A small contrastive image-text model, trained from scratch: text encoder norm layernorm, 45211 training examples.
Rows from block 3 of the text encoder, named by matrix and row number. Rows with one number belong to one neuron. Each number is 128 + 24 x the weight over its row's rms, rounded and kept within 0 to 255. All counts start at 0. Numbers have three digits each. After the name is the row's rms in percent of the matrix's.
# gate: MLP gate (text_encoder.blocks.3.mlp.gate.weight, 384x192), inputs 0-95
# fc1: MLP up (text_encoder.blocks.3.mlp.fc1.weight, 384x192), inputs 0-95
# fc2: MLP down (text_encoder.blocks.3.mlp.fc2.weight, 192x384, transposed), outputs 0-95
gate.141 081:162129168147112110128136122110134144086138101140093111166120143134103085111173130108098139149153154124138116106146128150147175122163163105119126134121105125120148171115126111076134130143147132165150135143147142127091152091128098149143155132110166118145147139124147141135116105146110106126
gate.142 096:123100138147174111127100148142128109121159104154109124084098140148144166108118122158137136121133085117121064136122140149098129111108114079149121121107147144109085095076102118086137142110114125109158144125141132117143143132137120129148149139183103174149108100163186166107106110106112105096
gate.143 071:102085113166121120108111098123135128121140099131143095151095145131101146109131133127124133114168133132098114135127093147130134181093087162143113166147132154140140134153153120116141129146137134121163173108114147129146109156141113128127095131148100156092147168113135127138175135119122116132
gate.144 092:159103110093109170119135170122136135099155078141098114117142079159091117131090142161121192125120102116135111123138133110130117125120148099154152105145142089136129138127164141160125120150135122153129123149159154131125135095123109121130124100151125127140156127122101130131147128129090141131
gate.145 112:107063149183124124138144077122123112140097120143126109102117154136146113121101115110170118157135104131123078124094103141109126153084135154141123116125149151182116115093115143125156106131121157109126114154107156131158113091168093125139112121137096180091125141132122126125131133100157089123
gate.146 112:173108142130074132133093095120136139118100132103146146159090146075118110145136088110080177130124105104155128128152083130118122099130138138119123131124132108137183151105161090132127129140132155120160088121144093161139147159112142140129130149066140125111138122147113116145181122095149104130
gate.147 051:154134175102114121106143136190124123130157071132108120111105137092118119099115115150129152131121116104128117113146145147103136116181133127095138141146132079080142132125120105167115149134173159129099129144124142099122152116142133158175158168104123103087092102162132164150116132180131152124
gate.148 077:139146139107105153159138151104165098167122133139135163090094160098149102132128118114139118152174101102149138120158129143103102148132106122138124092159135094127123105079098132174147161150122101170136107125180138138133129120162099135142128149125116121152136141102154140114155097116131104127
gate.149 086:153148109134123152110141118082135093144148100139086112110125136128128124112101106128128158128124127139121108103124149161100094177113150128141135114171106139128135190182071109146138116142111154193098113103147121098097118100166162085096124146104087123150108104137117053131130151093123112149
gate.150 098:127128103154154141163113136092163154096109130122130154092094172112102112115105166143128111095123101149140130123154140138088137118132163164159105147141095130139113114128186136145114150125114136140157122183190131163082133089102164125122135156124077095146119112163171129105133130102104159131
gate.151 102:106106106105078126148166140089130101148129153130140102186099136138150116107106138168145156122142178106110097137133105167107148148134087147135123153159129155095165133126130117137105127134149109164159169129064176154115129152146136156117083188126127140079163168143099090149120148115098113125
gate.152 071:144105162081150145150152129140135174161156151096157166124112146127126102123155134118143106123142145114115108150124131147127104129104127093126118120153135107131114133140087129123114161143108153154162203114092113152088123143144146154124131191116152116148146150141106187135134110075129112123
gate.153 081:076139124144150152125114113099156168153156131124138194152112085146081165079118149114146124121190156103131077100111165115150132119122103097166135114113166135118109130160158139132154151140141126129115161138126080110145138119148104135126120117138137121145094098118105113171142119123120104165
gate.154 098:091101128122158216135137073157143141116139092146136129121169161097118112103124144169133115099112126136122096105133092105150131157143150126146113097139135118087102147137120157143162104083132142128127163167108132133076107078153129134096131108085133124113105174115100124110128104100131094142
gate.155 083:101133114153117182126133118156156163125105174149138140100121131170108141060136126112128150186128093162113133154115126120115102137121119119132122122097156110123142161088103119105142137154125159179138114145152125089144143123130103146151152120156158134162121126074157094118131092088099146186
gate.156 120:102169126132113121132132162118144108160100052119165131123113100103113123129108182102121158076165131094096111084134151137112125143116133117122142105141134128122108129144130134106108088129131133112176151090151081157123146116148181148125121128131088115121112135147157093099140136162119139071
gate.157 097:133142113168151101114155105088111151091074124103098146127122136133098142123159152166113126138138130119148093127135124140171135151148148125123102170135156130163110123107106090106133080113120154134152119134107111088122133127102127129132125112087176104125140117148162125140128107081124127118
gate.158 088:140110094182146162128123161142133147111123141155112146110119090133089120113165147142119122110091106130158098086166106115154096134146092130110129093101125198163153108134156083097121168110120101120152119155145119161094130106131156106165108141144129154106076113129128106113116109104127153129
gate.159 144:139175134118081095147127086121148132128154122143133140140117130092132153107119115157102168142152100080186113146139123128153157098105138132129148161129126136126166143126134154143099150086104176102127095119104105151157153119109104123142137126076178116102126092165096147139130182127143109107
gate.160 096:147097157196144095118126157151132162166110140106110115119136083149143143145120105103128141113111136114117162119112146105082129138134140126138168148114139132095162111121097125125155142139132130124130133134095145145149129131136128135084144071115169119124119116127156141133151089164059148157
gate.161 093:137111101088177148171106136135148093088141139119138163132104134118158146125106113116104127079114142114126137135155151114168115140096110136128116121121133185129130123148100110108149180149144155151148115119122132109127154094114172125090151163148111138159106099147169166122171145107133157139
gate.162 095:141159162150141138127129109147115144126173138140140116151118092121124132115118155116074142123082096084164108084152142128158126156096154119155094107118155133164089163117116148128159154109148075142139145142171125140102067089144135163137108100117152117104121134148108133107136186102110117153
gate.163 076:104162114159109115095124101098117156167181126115138142153120111105113147111106149151137134120085137133109104074085141149118112135133091115121181153118106098095115147094129120147140141092166133079139131124074142169127135095140145179105101124137147081119135155124133124143131110147145094099
gate.164 053:152148094134108145142162099117127111123132136136114154145110126135128120144181109153142154128121142101140105112097109142121154148122137106137093111078090154113097112098094103160112127136128099107144134114122194129147109156107149114129138115115132062135151162130117127118162135143143151122
gate.165 107:120141151124151089161122156089158125134154081137130145149155113130113140114131133164097177167175125115113163109148115080152154094093149121124137143111145146137140119099120170142121150122127136119135118110142133144112139106126067131145120133102147138079128075132148130132153200125175142147
gate.166 089:115124094151145186133150084134156133135094160150131125140112116129129104120139145173113159138113132159141120129070156154125117123080127123108122133164123139146096144109167117164108106156131130111111158107141132148124108123122182165101132114137077122109105151126141120133162062114111106131
gate.167 088:209101142141109122134099150122122151127121117124106134104158130173146145131124109132145095113169137121116116105161122112126129129109138149173131110102137121091087122145132090130128093144149099122134112102158091171169118099143170105103168141157146135172130074096128114141167146104086110145
gate.168 100:063093137163103132128108115149090116136136091108118117135135125118144130166149163136102139118186145133154160134167122136146140133149115145106121111115141146183156136103083114124116166060124116154109105120127105112138117120171137149148157145119137138146177165144098152170113113102146133166
gate.169 088:095085138131083149140142103138145099155110127120130144149122145138105142133189148141089132114127116153116174141079119110095106149104162141143112146167128129149135140095140082129110097103097155140140173169098102113093143113174140128147098083128110151144085081148133147128107134108108141124
gate.170 092:140083080140104098082110080147155115159119091146160094133132137120160131067089140170107121149110138097113106120115159145129144096116114142143162156136132140119103118110115113145112118144081107135150110086105113153131162128090137123163151157119159087150138129152117099163093152165107128137
gate.171 078:135151105172117143123101139159137139196186117157135160130095119104110104135181139130138131100154129153105129131138162158187120137144102081068123130120162169106145165096112142118133139179097116120105099185156097119133161114121122148131129092150129066143131146144111129153121136141113116129
gate.172 095:130150158158104154151132135150067168134116123101102135127111136131094140082141119108106143143109119133156113140132171147151158158124111080109135131139123111164086165121113140099118089188125121122146179159122132155089104091119113172121124148120147113124122122139122106145166090133151128143
gate.173 127:128143131167157137114100124115103129130113118107135150154155117155148142142157130127111105097165107087128093103108143107110146120138085159146121168166179102102154172114096149129139153104129121106170152120109119150141113147126122104116099142137129115137095114103144123144127106146101127109
gate.174 068:141098103141190162134091110089145144121126146110113141112122148082118082100138178116116133098134111120131150129095149136105122126131161129149111106133097126129117107143144144110135173121141135139163135152150129158134130125103145145121137147123123091145161094156179124097137124130131173131
gate.175 137:178171136145141160148119133138125135123164151127127155102138124135133145136141128166159171121108156139140114170139136117140116115090114165118137161100129155119105099152132113126106091147136129104105147131158145111140069092147135104152152152087163112186138102129098117152093134128088129154
gate.176 094:107158154161176078131118127178135105118110139097106098164095148170113142089155097120146154106088110162210099120132157118143145192092121125114116118137119116137144127119150103148159112146096113145125127141115116154135174120131179103122169131158135106161144121103127142089127112129133104133
gate.177 094:181094167158149086134097129106158113129151069109117132125132116094102160126112147150142150090152110128130138170080089089169150176103141145125131115140140129139112140139115139153128132110107141122114091160127125111146110093128138154132073129148141123108122140117141111139121082133100132155
gate.178 126:142097113138162134128156100158098136133086114123110136109133120096140119145156128128138111169132128146062099139114124111164131174104113102151104150105107125118131118109088129118142140119131142139141138148132133162152127132151158119101125131126145106107148132146117170127154099114119151146
gate.179 094:190108119138136131149108087104113107109094096127098152099101092114118141108132117141117154118057107120148153145099166096126085114132135137151136152164107116131133125144135106115123132121122095182136133134135153109154148082168113154135153135116139076114117129163135146127165112127149172149
gate.180 070:107154096107124130132168152165133097117125149110144094177105121141104138075111144140183150175126135127126128143111103158160145128100169183159151215117139099101112149114136120145103146127128117101101107128145127120134139124136131130095132150130135087127104102111158172161092114110148147118
gate.181 052:130119152137162107126099171065146106127101140139144116148146129114065128131130143127089138154107127128125121167134147115130110134159138134107150156160140173099145114137101138107162096153118124142144133163106066109149136130155131132121167143126125103127160105101147078160094116097120124166
gate.182 076:090135106144090123102109111156111125108105120147108136128140137146168136123103156145162210108124144093148144117129149134114161155137109161087140124125148123124125125125124122149126120130168127175108127133097135131112137153130086114126127103120139139091130124121158179101176106131136093132
gate.183 097:156138146123124144186101158092103121153118154105147120135120115135085156111100120152079162096117122133114096128113149105131180161102143127130078111147147132132134154106141133101119120136177122151155123113150159139118130127138103120084170123146168106130104129141123139164101146151160144167
gate.184 047:152150137105110116119165119138172089130143120171138106111112116105116110093138121137125124142160100067090148118115133109140126119122141094094129147087133115106153112095176096195082181141112138100106110125076124078118147133173144148087152136117125164145135098114101141121148114090112100133
gate.185 129:093127164100091138150110138144103078138117111137125141109110172137115134117156104140133132168109115114097157135167200139143109098157105139145143192146142136142118118110128169116142157108131120095191141132154140149120080127117178161106140153104083137128137120125158103104113120111140124115
fc1.141 089:127130111111147144128118144152134105152119133125175168067131123156138160119086122147141110098142119120096125165089122105121073129092113129129138140106171137130083122128137121164117129087095123112115137092138122163148113159112136109110120091147138111094129087131100139127115181120153130139
fc1.142 089:127096102148142150115098169137077086118162112137146124074101145149153157120124102144159112125168119138144106156113109136113158138112100055147186112119116140105083110082137144124122111158114146130145137143115143126192141153124110141148136150172125187132114095184115151115137107120129126138
fc1.143 069:108083144156105124125105107131120143127106119148159092161114169138102131101160138135134126113155125095107129156142104143145139185080091142151110124150138156124134142138140103130151101127130149141149162067124139132143129147157126122129102140162115161087141134128139111141153167109141130137
fc1.144 084:130124142107112142136106169143123117117133108168148099094143107144140116142112159106119166089123120096190091127117096095141168144122101134167143133122121093100163106132128154110141144146120191123134106105128150134117135101132142105172127086134099134168138119111082112129136148126105176126
fc1.145 110:126066147174137126126134095108104115123085121155117102115118146143138107096118105109158125148120113136116098126096104134109130129081121144144136096131143149178110129112117128139136092122143159114113131151135165148174091110180069113151117112130094182078126141153112149140130119105153114141
fc1.146 119:070145127136167126130163163154124104162140108145091111108158128164134133107136192127168097112140141133116143107101160121131122155115147123151113116122120140123060105144092178160141123119139095155109173139137160108120112075125119116132108107173098141126110149120168150125082155153125159127
fc1.147 052:140129076147164138162104144068141142154123155104153118168142132164155160172120119116139093123135139157115117113128113067135110136074113141176117094129125163159127117133110146130133096092102102130157130110108118148149122116127116092127127107101154174152153143092135129122144078086115122109
fc1.148 071:116106151156147107169152141090170138137124171115101165086113114097119121140137069102118126118136208120130154156163145133085114142115141099159159099109139161108151159145107145133118168155116135161084127099164127180091109123118105180102132176105125107133126156131135137127142136134154133124
fc1.149 094:173109098096104131124141099098129126104145088109127126136157148137131105103083126113143116131129173132113110103134159155143098139101178149108139110165128134130163151190087123113132108113117167173099087133164122109052096125149161086131104136113078129148095098144114071123155152080102116167
fc1.150 110:119155107140182151104112138079144151121107148106133156127105172106111103085096154109085113110151134157127125111136143107084134118128181126170080163117109137132139099132123122158104148102116148089152129172156148180126126135114144140115128161122073105139148124145137138107159100144144192122
fc1.151 112:149136132156140117115097120148135152113164107130132148084144125110108134145145127098124123139102077150166159120130139100130130107149163111118127125079125096160099107121143127095151123098107152084105077159162098126141108095114105100133188063124112111160101086130143170089147136120136122144
fc1.152 061:126120139159125131113119097107109129116106108155183099110126127117137144077125153143138134124100130128113150133068109118106145102131110160115118169133114093147136138125137121084124117122161094122134076142134079119145134115069149133095186101176135132109117143171091095154138124117169130103
fc1.153 092:180140134118102080139157159139092121111118112108147067120143172129155080170150114133115127110041109151102171139158081161105122173112142147108106125096103108142129143098101117122137127101109164126156126125104172142119084140122116130141131116116125154136152139118180161089132113138125155088
fc1.154 102:096143179147093108103097148141131110163154100101121170133107097115070123160097116113119149113128090095134147118090143124135183112131112132149106119085134147124102083119135123120153124125133130127180136043099100109166164147115149125132151129118124103145163108133108188094111110102069154123
fc1.155 078:110159096127156140133095128137134110108102172138154173114157132174088113094138134115103119146129070110119161127095145122147086103125106135121155115080187083094137147105082123098160162124130155167174075147129116090102134111140137144182127120155149136146139136088158093149133100129119146168
fc1.156 117:162098153097109128123139089140093118116160192108085093132157152120138169115127112182142119173139159142155133141134123092104143134139122127156124122127130144142147113109139150127128138134130142120107113148100156087138158148150108083075154144103162135109143126125114138137136132098145099146
fc1.157 103:155167132149165131131150108091109151083079111139132097124143137126098136149137151157121106142121148117173114120132173132167136135112149126104106159107157133174135129122110105119119088115106149137151132144141129109096144153106145132148132116094171118113146090156146112143101078096115121104
fc1.158 096:133123120108113118135099089118154121144098101113113136101106149129133148120076079122134111142129153136131140157124153121080167126111109137149112192124126090092106140172099150139118136136136138116132113094129156129171135084103112159099154090120116097165167135123128149138161123133127160126
fc1.159 146:153143110121103101140121056145127146126133139133117094105077143091125113151098111132132138147101155124141101137113161146149122118130140117114091126120128140132166169122184090123097129119086105109168100129113113119096145118140132140132119132083154115184111138166113107085143135134102140108
fc1.160 101:136128126189152084134144150118143139151140137146132119128144135160111170134127134095170098150129140163119134108134124117107133138114119098159163135097128142123121091104128149076164164132131114137112131130140176168149142173113147115123142093091158118090130103122132163121135072141095152159
fc1.161 095:141163147148088159107131107129128133159115092151098103092136109085095132131168144132188126149117110124153117079129071129124098140168147119134102109146127089101111162115157160140153055121106086096127147100144153113102143154140098154147123090137134140139156148110136094149112112158118099117
fc1.162 092:126134115101071128135112130118142131148113070123108125134111162122106126127133092141159115102189162146105137163098132148100132093130121157116160152165123080098167090148158133113113148154141167146121141122090133150117157162117102125144161141119112128144148099062148133141140092159120152131
fc1.163 083:169107138124157107151158131136129080093087133138148117108124125158116116154149106095151133137182123138137127145158123144165130126122139131129107110142134077173161126144134152116127090155083101162120153139157135079144127140107091082125150110105094164123132099131107123131130129119135174155
fc1.164 049:116112153144158101132125160112140163174127152166178118106160144167115092136104112127101138133162154158106121138179126068139150150158096123117170138169167097128151120152145105140148121123117131140131103099136099150137122105122121100124141126114107159089139135144126104116111086122126115134
fc1.165 104:131165101138095151111121108163104112111089188127128103096104124092148110154088157070152102090090147149139102147116119129112093132145117142118100123137112113099125130137132106117127117117129145137126147154134126094140107124149173108115136129133107119176138177125125129139156068145081106106
fc1.166 102:122137167109106123137111133100100122124107117084131127121129122126139186129154138102153113109125132112123135131116105131119146127158105105121131116097124138113166105148106133085136117151144116142128113177127105149140152078126084111140105091142141156161136078125136117101087176126133116106
fc1.167 094:085139126133136162130114131154133066136138147127156115134126086067096096117149185140119177116116163124115113144108101136114138131098103088102134127132098151143153117099142189096139140136125136129135152132108143114115144143103107155153097190112079116109120189141136154117087119144163137111
fc1.168 097:089145109155125155136125121154053103145126106108137107136123111121150116142140149134123121139177142129167162132166121124143135131152111127100134100148112133189165128093093123093122111125168095134111102114125130107130124106141148141139159147134098174117157137143086154173130093114152112169
fc1.169 096:147126131129171108105123132149148165124152119140106126129136105129151111136085132114136132141094125113138079129152143149166144099135142138123132171092120161132105132115118158137146148142170077114125065110167130163156152135094119138108152135116135092103152164075097090147174094127125134108
fc1.170 097:131089123117155125061117127117118091122113131104154151167140141150116099108111124118155076124119153133072139084116112147155131100122127135112162148194133118110122100130119104127150092132149132139120113103134148125128146161108134132159132117119115113154110132119123087173134125151131091148
fc1.171 086:103151147089134081141164086067132105079084147107130130133151161111152135108072133144124122144112142116134135131089100107108141126135112159164114125133122115139145118131164093153147099095171131167151139082109149153157092113115123103113166167114124164128158095105168175095133130128112124108
fc1.172 094:123083096128135098122160114102161124133150153120153138147121160116125132146087154127109168151131174116096156141167091092131139082103125141167124130116139159069137141150133145154149123083145128122099105116133134156143140121088132097099146094137124138113095157124113166144110174101120107141
fc1.173 129:154118163108118109147114176100145127113145152152109123117119143125102120116169147133157146133114109155131137122123131186134083124108159122140151107094092121203112072130143102107148129143143096167109125142163101156130124125161138118160148119121107153100152121166129122120104154099097122116
fc1.174 066:127121100160180195112121134085142159148137159127123143157089165108100096099090164122107099101143147140127148086137148113109150140129138147134070133095074128117132134160156134117096159132140152117176128158157121161147151142110145142106126135107144093164144088168178126102166103102139162133
fc1.175 143:080108152114115127098126099115089122088126076129157131157101110099116122129135133107096108150162098144077097122131107119109115117155094113137088104167155145128133164104107132131128170129106162180144115187095157161147155129163117180125161075109122144103119074162135135134133116185125143135
fc1.176 095:112137173122164076169139101154145141116073119162105058161113153118132147108125088122147144122104083164183135120135148143119176167096115158139127137148121166131123122125102103162140124136109123165088118116109145149149148177107163179130151134094132145164138122110124161086111108131131091121
fc1.177 097:179094129158163144139079143114154107135154071081128093131133141127143159115119118126168140136133131149093130156126097110165147169118133132143098147109109136144145102123112108148113140119130184130140105173130112126137121153137140124149112134136118104120127176084141107172109118126114135136
fc1.178 094:092148144125103147161126143096144121130165182112141099156144121128124122112106124128135152074132107126183167127091129144101140108126165154092114100122136115118115131158159121155137119150106104120129135117118116117103147119094114161183131143109124141118110132110124080116120126129124126115
fc1.179 099:201138135151168115153082110098116107120129096123095131096115091116151138128121106163135126118060089132125156111134151117131109109132134132169164134142122118115109117108151142117147148117126108160158120137135143122147116111163133166145128149111117081129117155155140146113145103134132168132
fc1.180 072:147102158136121120146101099095146165152121096138106150081152136115141118184135108115085109077136153110144136102126128089101098141162096072098101074134119151163133111131107136113159122115137153148173159133110135119116139122099098142152130112141118149154140147150074081095148164156132110142
fc1.181 047:128115157122157092104091137067126106158121160103114137137125174153113138119111156114124125149137171136107127133152145115152132134124127148112128142142136140092102112151114155152145118154089116128112155130113062096163147123161131126114166131141101095184190116105189086163118101121134128170
fc1.182 094:164140115097108099143184121119144112154139126118121112138104152132107137156151144099052079152135096149091123150164160094127129137094131097167123158178111133128166133109144144116113119126108133124111133143137109104120086078135111130112155151162124110158142110149091106123104155096130146151
fc1.183 092:127130146146135155157142129123167127115126115162135078119106104119103128097123129139147177117143152163168123105118109129069155101131118098162112113128177151133132136148116137145152122124145140094177142137153105123110134108134112137121112135092133133123170120108144169117136090125134118157
fc1.184 048:109127094152118116137097135095103149135139128108104146128158126116134140140102126125123142102125157155165125118124122141119134121119104167183127111171129149157101169141101134073138055124159101146138131145160117159143094114085090124168104118133110091115118183136124108140100130154148167129
fc1.185 114:165173117118143102140156128114132133167145134136111138120115130106131146142132163110125112095114159150179128123085100127146103145137129171126105099120128140116131118168126119130114057122113144114151121142117156109150166135135131162131115157109161082107132086144181101131149100119110110148
fc2.141 090:101116099148101167124147114108178092162115102103134130115132134111144166123118091133099144115082114165134119169106154128120137129121120161111122116137125107149122103130144080137146095118108161137083116102078105119127126137129132132125113134112151121120122128141153084133176099125124148116
fc2.142 096:143099131154118117121122137100110100133133108132152108108124152141137173101088116145130116150134117103157094151109150151120151167130090089158142148109139108097092098088131105112128137119135149123149131168169091100160132156107139135157154107182088162117063107157186139087149144131127114142
fc2.143 057:134107114173100079111111107165136140130129121118156115137084114125099135072125132094125109136110102137101139100135087112145161176119116143136121188130120127140132172148151093154149108121125127158120124083146139116160120135146114123107136144140114125096175141116178148133151132127118139085
fc2.144 092:120117136103105119109145141099109108133124141128130121160124141140124139129089146152092140118117135135127121113146103122126131123119141113125131160146173125087158149102130099131189149094111174100110154137096153184100126073133118112106112086141119153158145155126110084082139115108092139137
fc2.145 180:131133172153140122102103111139146130130075131116198165178120105105101157079136124066121122128098107144123142103095158132082162096156142115124130167164122100152151128088122103138112148150102103121129126112118105127168152113128102141140123119102089134087118153144125109152129146132131174120
fc2.146 100:114104119164131110153184132144078106160120168105126144145151118146145170114122147111141164160123141126084134140119131172110113112141140138105112130112144165167074116111118137078144163161163128118100109137110124111091133106159133108116137153141119129155123148155070166133107164143115171149
fc2.147 060:076133079140160154147113143081128144175123171146135148164154106143147128158092116089120094117156160139121135114104109100152134156097101111160110091124128152152140115117103148126129093123093120140162153161124125148146124141124136105098105115106175154132175129087135098128133113116143115124
fc2.148 058:120135140128142107118142113114132147162162166125123167069114113125133099112140116098117112106097152115140111094141185098115132095129155066149143113140105139129126144120114114140115185164090116165099130107164152200163138105129101147093142175117116104158127137131152152133153121110107112134
fc2.149 101:146162113145153170091150110075124105154162147133106125105136129138140090144103124111093145141136122133117118116152134163111118149079125109132139088158116132139125140155062109133111097137116139161081140103128116143107140098142154102095117165085056107114119136138104086124153153109109114139
fc2.150 113:124152075155103175163102130106159163112125128126110146098117179156131121140123144121143099106109136129153123172139114108122136118126189158130136115152130136118150102097170130121102153158112107152120130169178154145130153121090120091139121116117099119160137108151115145102128102087093117116
fc2.151 107:140139145108139135127106102149125131117138123141097153082186122127076123152148136061082117112142111149124149135145146124150115136144130147154163084095134129164104138084130096105124122129125163078149125148145088125099164200128104101129174108115140118126096094135164176156123155121115116123
fc2.152 049:160148160138085141101142122084128139133113135136187096114152131124139120093118108146119128134138113106148123088118073160094128130127173158096106142156104124184117138123154160153134099117133111125101165111131138118114146127089145110147192145166112159157164121139107094124129118103132117125
fc2.153 086:140145122173130134077127126160129104112125126138108117124114132108149088115157114134127158148115124136128151162160104119122117118144134169121103128143083154122171134113119130105127112116108178147105119127120180164115096146096146120132104113127140123104129172166126156096132141152133138082
fc2.154 104:131117153156108099114101150111143096160112121135103187133120091140104111165122132116139151163137109138134151169099152135143150108090106162141121142118120150127122091075121109104146139141138127093174095078129095126160155134102144080167131124121106147135167112140116129127103154115069127114
fc2.155 077:076117119149145135123125114184105120129117135153134145104116130173104122087082151109101156133098104119105135141146116153116128157114143134117131144108164079161132154118099158112116126149129126157146134161195116093139140152135079122133143138139146142148113138090182118128112111095119139156
fc2.156 125:170112113127148130162109132169122152151137130114097141103178133141105101121132152195099119143106123121185146120158107135117161108143137151133131147142114150145130147146117109149099114105123089148096141156091153102107084130112127118097140200132164082142124133119108132139152116117132139126
fc2.157 102:128172084150125097083152127120124160091124089105149117127137137083127139150106151143091116148120112122155105124169150119140118127152137110120081184144137147160142106111120119125101123136105169139133127097093112100118117164104127115147120127102193117132107109138164138152126141102103096116
fc2.158 108:121115116089130094138095082119126126164147143114132158169115126084143132149115115129140133140165152124113108128124125157103163157101151120136140132143121049119104136122114179115137139152135133134127110106115106100131102130156102165085142108117134108093170112138130161145152167144119083115
fc2.159 148:129129140127122159118102111116163161159144126124142146109090141129158141113166090191144136094149123109130158123092106128157164183140129131097102122131110097146134134114148129119116146113065106113178080143095119109139110110106149130106109123113133126124099110140168106110115097103123120127
fc2.160 085:119086125173136132135134114106137141102134134135143171126152141144149131132081078121152122129127134083124167142076129094105177109162145154160130122160108131118112129082116100152105153114100091118121171115073148118126136123131144139121119095116101146154132113143134112121152153152117097148
fc2.161 111:103082134185096103105132099151131192192103103114121127117128130106075172124113126144147185148159116147119095113096098179101116098154131123127131142136091082124110144127164107145117082110083131115119153100139140138135120121139102120163115121103186143123146139117116121111095095144151151133
fc2.162 085:154100082121086100142150160115120108139133133090095147133122125119126116138148166155153136113146151152097111156129124127105131076166112124107143110151106089113171088156137106136137124169091184152129118132072130126125174149125125144101120198140120091154133148090149116135113103148126145115
fc2.163 088:169097120112175122154155169141117109103107092137150127108103130152102109112177110129145134159180129115137147148154095097112115099128141130142101103122150169158134111158106140104147111176123090121122098120163119097146147134133098068142182128109127168132104108130130151131154110119112107145
fc2.164 047:120139143147141136130103129111120131135160108118152177079137156163145130138098142135153134110150120166129130124146119122157132127144102137123161166141138111123159133129145127123166080153113094156144095106134137131140145101120095130129134129150120128117128136104117173129118087111109074143
fc2.165 101:126129120140077170100126111130160127106091157134102122091110190126141092144116103095146069128137114168154058148086129142112101154157130127108124125141157093112091105135106121110134120148151117151135131151130127117117125155092149115117147137167129099134119178106102149136130065110099098116
fc2.166 108:128159123120134088133121150112138161137130108127119104107123127119131161144121112115121134095132127094132143117179132118127132103158133103157142165087112172110125121150086121122153137109137110183130115161120127100111172106143091124146120131119177140122132094142082096153123188146132158103
fc2.167 105:085124105119153140137152095140110144159134132127159113137101103075095147136114146127120164174101096098139120143113106174110145110140124104086145139181141125120156142119125175145107131130158174133122170153086139106130084158145102095134091094095068107148138178099154142109111069107146129115
fc2.168 109:090077102131107139138142131139082130112118097122095122128111124088152126127133160119134129139153111078188136124175139128134147123165125152091096099114126141152130116119109118104090181062133126151170121145124154119127137131168150147190153150112131119136187155115107133137088131089146115164
fc2.169 094:129115126111156087153135122093104105116132156136106087134128109157135119126118168114131111116148161123102154099192124161130179095099117134129140108096142135109128165177128144125117125141122118116094096123160161164169104113088107118094136110103147089119112143095118084165156104175171149116
fc2.170 085:167090121137118130048130115150158100128118110104176118131128142109139104116128142161140116108140137102076108088122096103145136142110089167151121118140167145098140101121095114117130092131123131148131142140138097144097101135114131121162157147118135095153123120114141101143122127127117124136
fc2.171 098:116093126105134105100141138120149161132107097101114107163136135168127107122084122105089130153122109115150126116113103112135160148128138160184168125158149116144130163148146115113118110098177123115149162048124125134148106098151150143139129163100148179138110102159112139076135100166160141136
fc2.172 107:117116105129148105112138125118167115129133099168152123155158130119123141154123122138128139086147136143089123138164084133125115109143170126131133137114131135056144140113127109119165162122112146123141115116092160120134159121128148079101167116141142116107151152107164155147106149094075132121
fc2.173 120:110140152122149156151137152124147135146155124135149116132080159112076143137129110136133157132122128163164147138156097182156067156112130093138158105085100108185102083148097089111142125148157091153116094167151100130137096116106118103172114100149111139145156136138136119104090147124086110145
fc2.174 068:114120100132152193130114115092165161125118153131113132127119165116113135116155179068143098127113123113137155122106156136116132126113186132132141109117097133156150115106152144132098168138104097130139160120148141163168152144094145121118120145115148094159134104170195126106125129096155127125
fc2.175 132:112128121117098124135145148086107178113132097145136114158157137134133081127110119103120146122137119119109091117151106074120090163155111075183127129137179136138127137126119167116129126102120114128152119130117178159150138146131137155100103055121128163092117120097147110133161118150132150119
fc2.176 106:088143116132158088129141151157119124112090138116109089141136115141138145115127115129121126119101136157173126115155160127140128159067136158110110126118110144148130128104131098144135114145129139156095170164129150135170184130121127104146160111147145115149129132112122143113130107110140077149
fc2.177 092:182106119174168123137094161129132103103139078116137127160138115124093145138109153131150137121141086101127117172089126134149122162144149133137140154110127079150129112156138096163100135106083182108145105154099122137167114125140139167146106077137126138103122144097135121154122094130131120156
fc2.178 103:137149125171150104160104155093148103121133179126110105151126148112138153111096115150123111091128088105149143142170120112091105123123146107109137140113129135121142112152143145140140131139110124102169112111119139133080125140081140182147132103136127175089041125110133143135152145146139146122
fc2.179 080:167110111156117165131102126106089116126118076150119117120136105122130121120147093154137106128101126109139162129114126109146102129100140111163092124126127059129123102150152131138115122118112091141114129156108163117132126084151128158148142138111155124131120132134145133164107104107130167137
fc2.180 061:150161120110099130148069105122081156125106122131127143092132137132131126162130146089055135091109113102138108091129116115118149109126084103118128085191164163167124118161103121100166149156137093138119122144149153147126141109161107105136125119124146154138105168149113126119153129130105117158
fc2.181 031:120135148094180097097123126079168115155161128118103120159143149131070142158143094125125145119138133143076086120132113134121147165147176173126120131128131117108095126118116162122130132160101100131122125117106083064150152134182134125117186154096111144106178139109115124116136163099101130151
fc2.182 106:174136137123175095154136150092133153137160161111106131127127128129100122150129122133075081156127095126131112182152088132149103100078142121160141143136096132131181142135113135110123161104082129092138119121162132136145127073107148130086137150171121109122171108145070118152089166129110155127
fc2.183 108:184108151092130144162131106142127131101134142144122100139103081119095150131101134115097143140133115117157114117096153103122138118161102077154112116134147138125138157167128088150146102098120160097179084122191123133093101130105119141122154150123159108131139124128123140154122096160119123178
fc2.184 032:122112133134136146145118107115115170143121108048085161155162148125127127137138135118103141110095141155152114143131109136127152122113065166159131094163092122138124140161106149071141069108140118156145141139164144179135122128135116104143136114155137102111120142132175157139105125140124142087
fc2.185 118:141156149138104105124158109135128110122137131137148148129107142107128127102169131125146101093137164183181162137110063107133140118138159135140101132120120160131165099155144130128150095125115145091130104130084128162119185157140127112130102123115153094119151116151152081149141106095112152131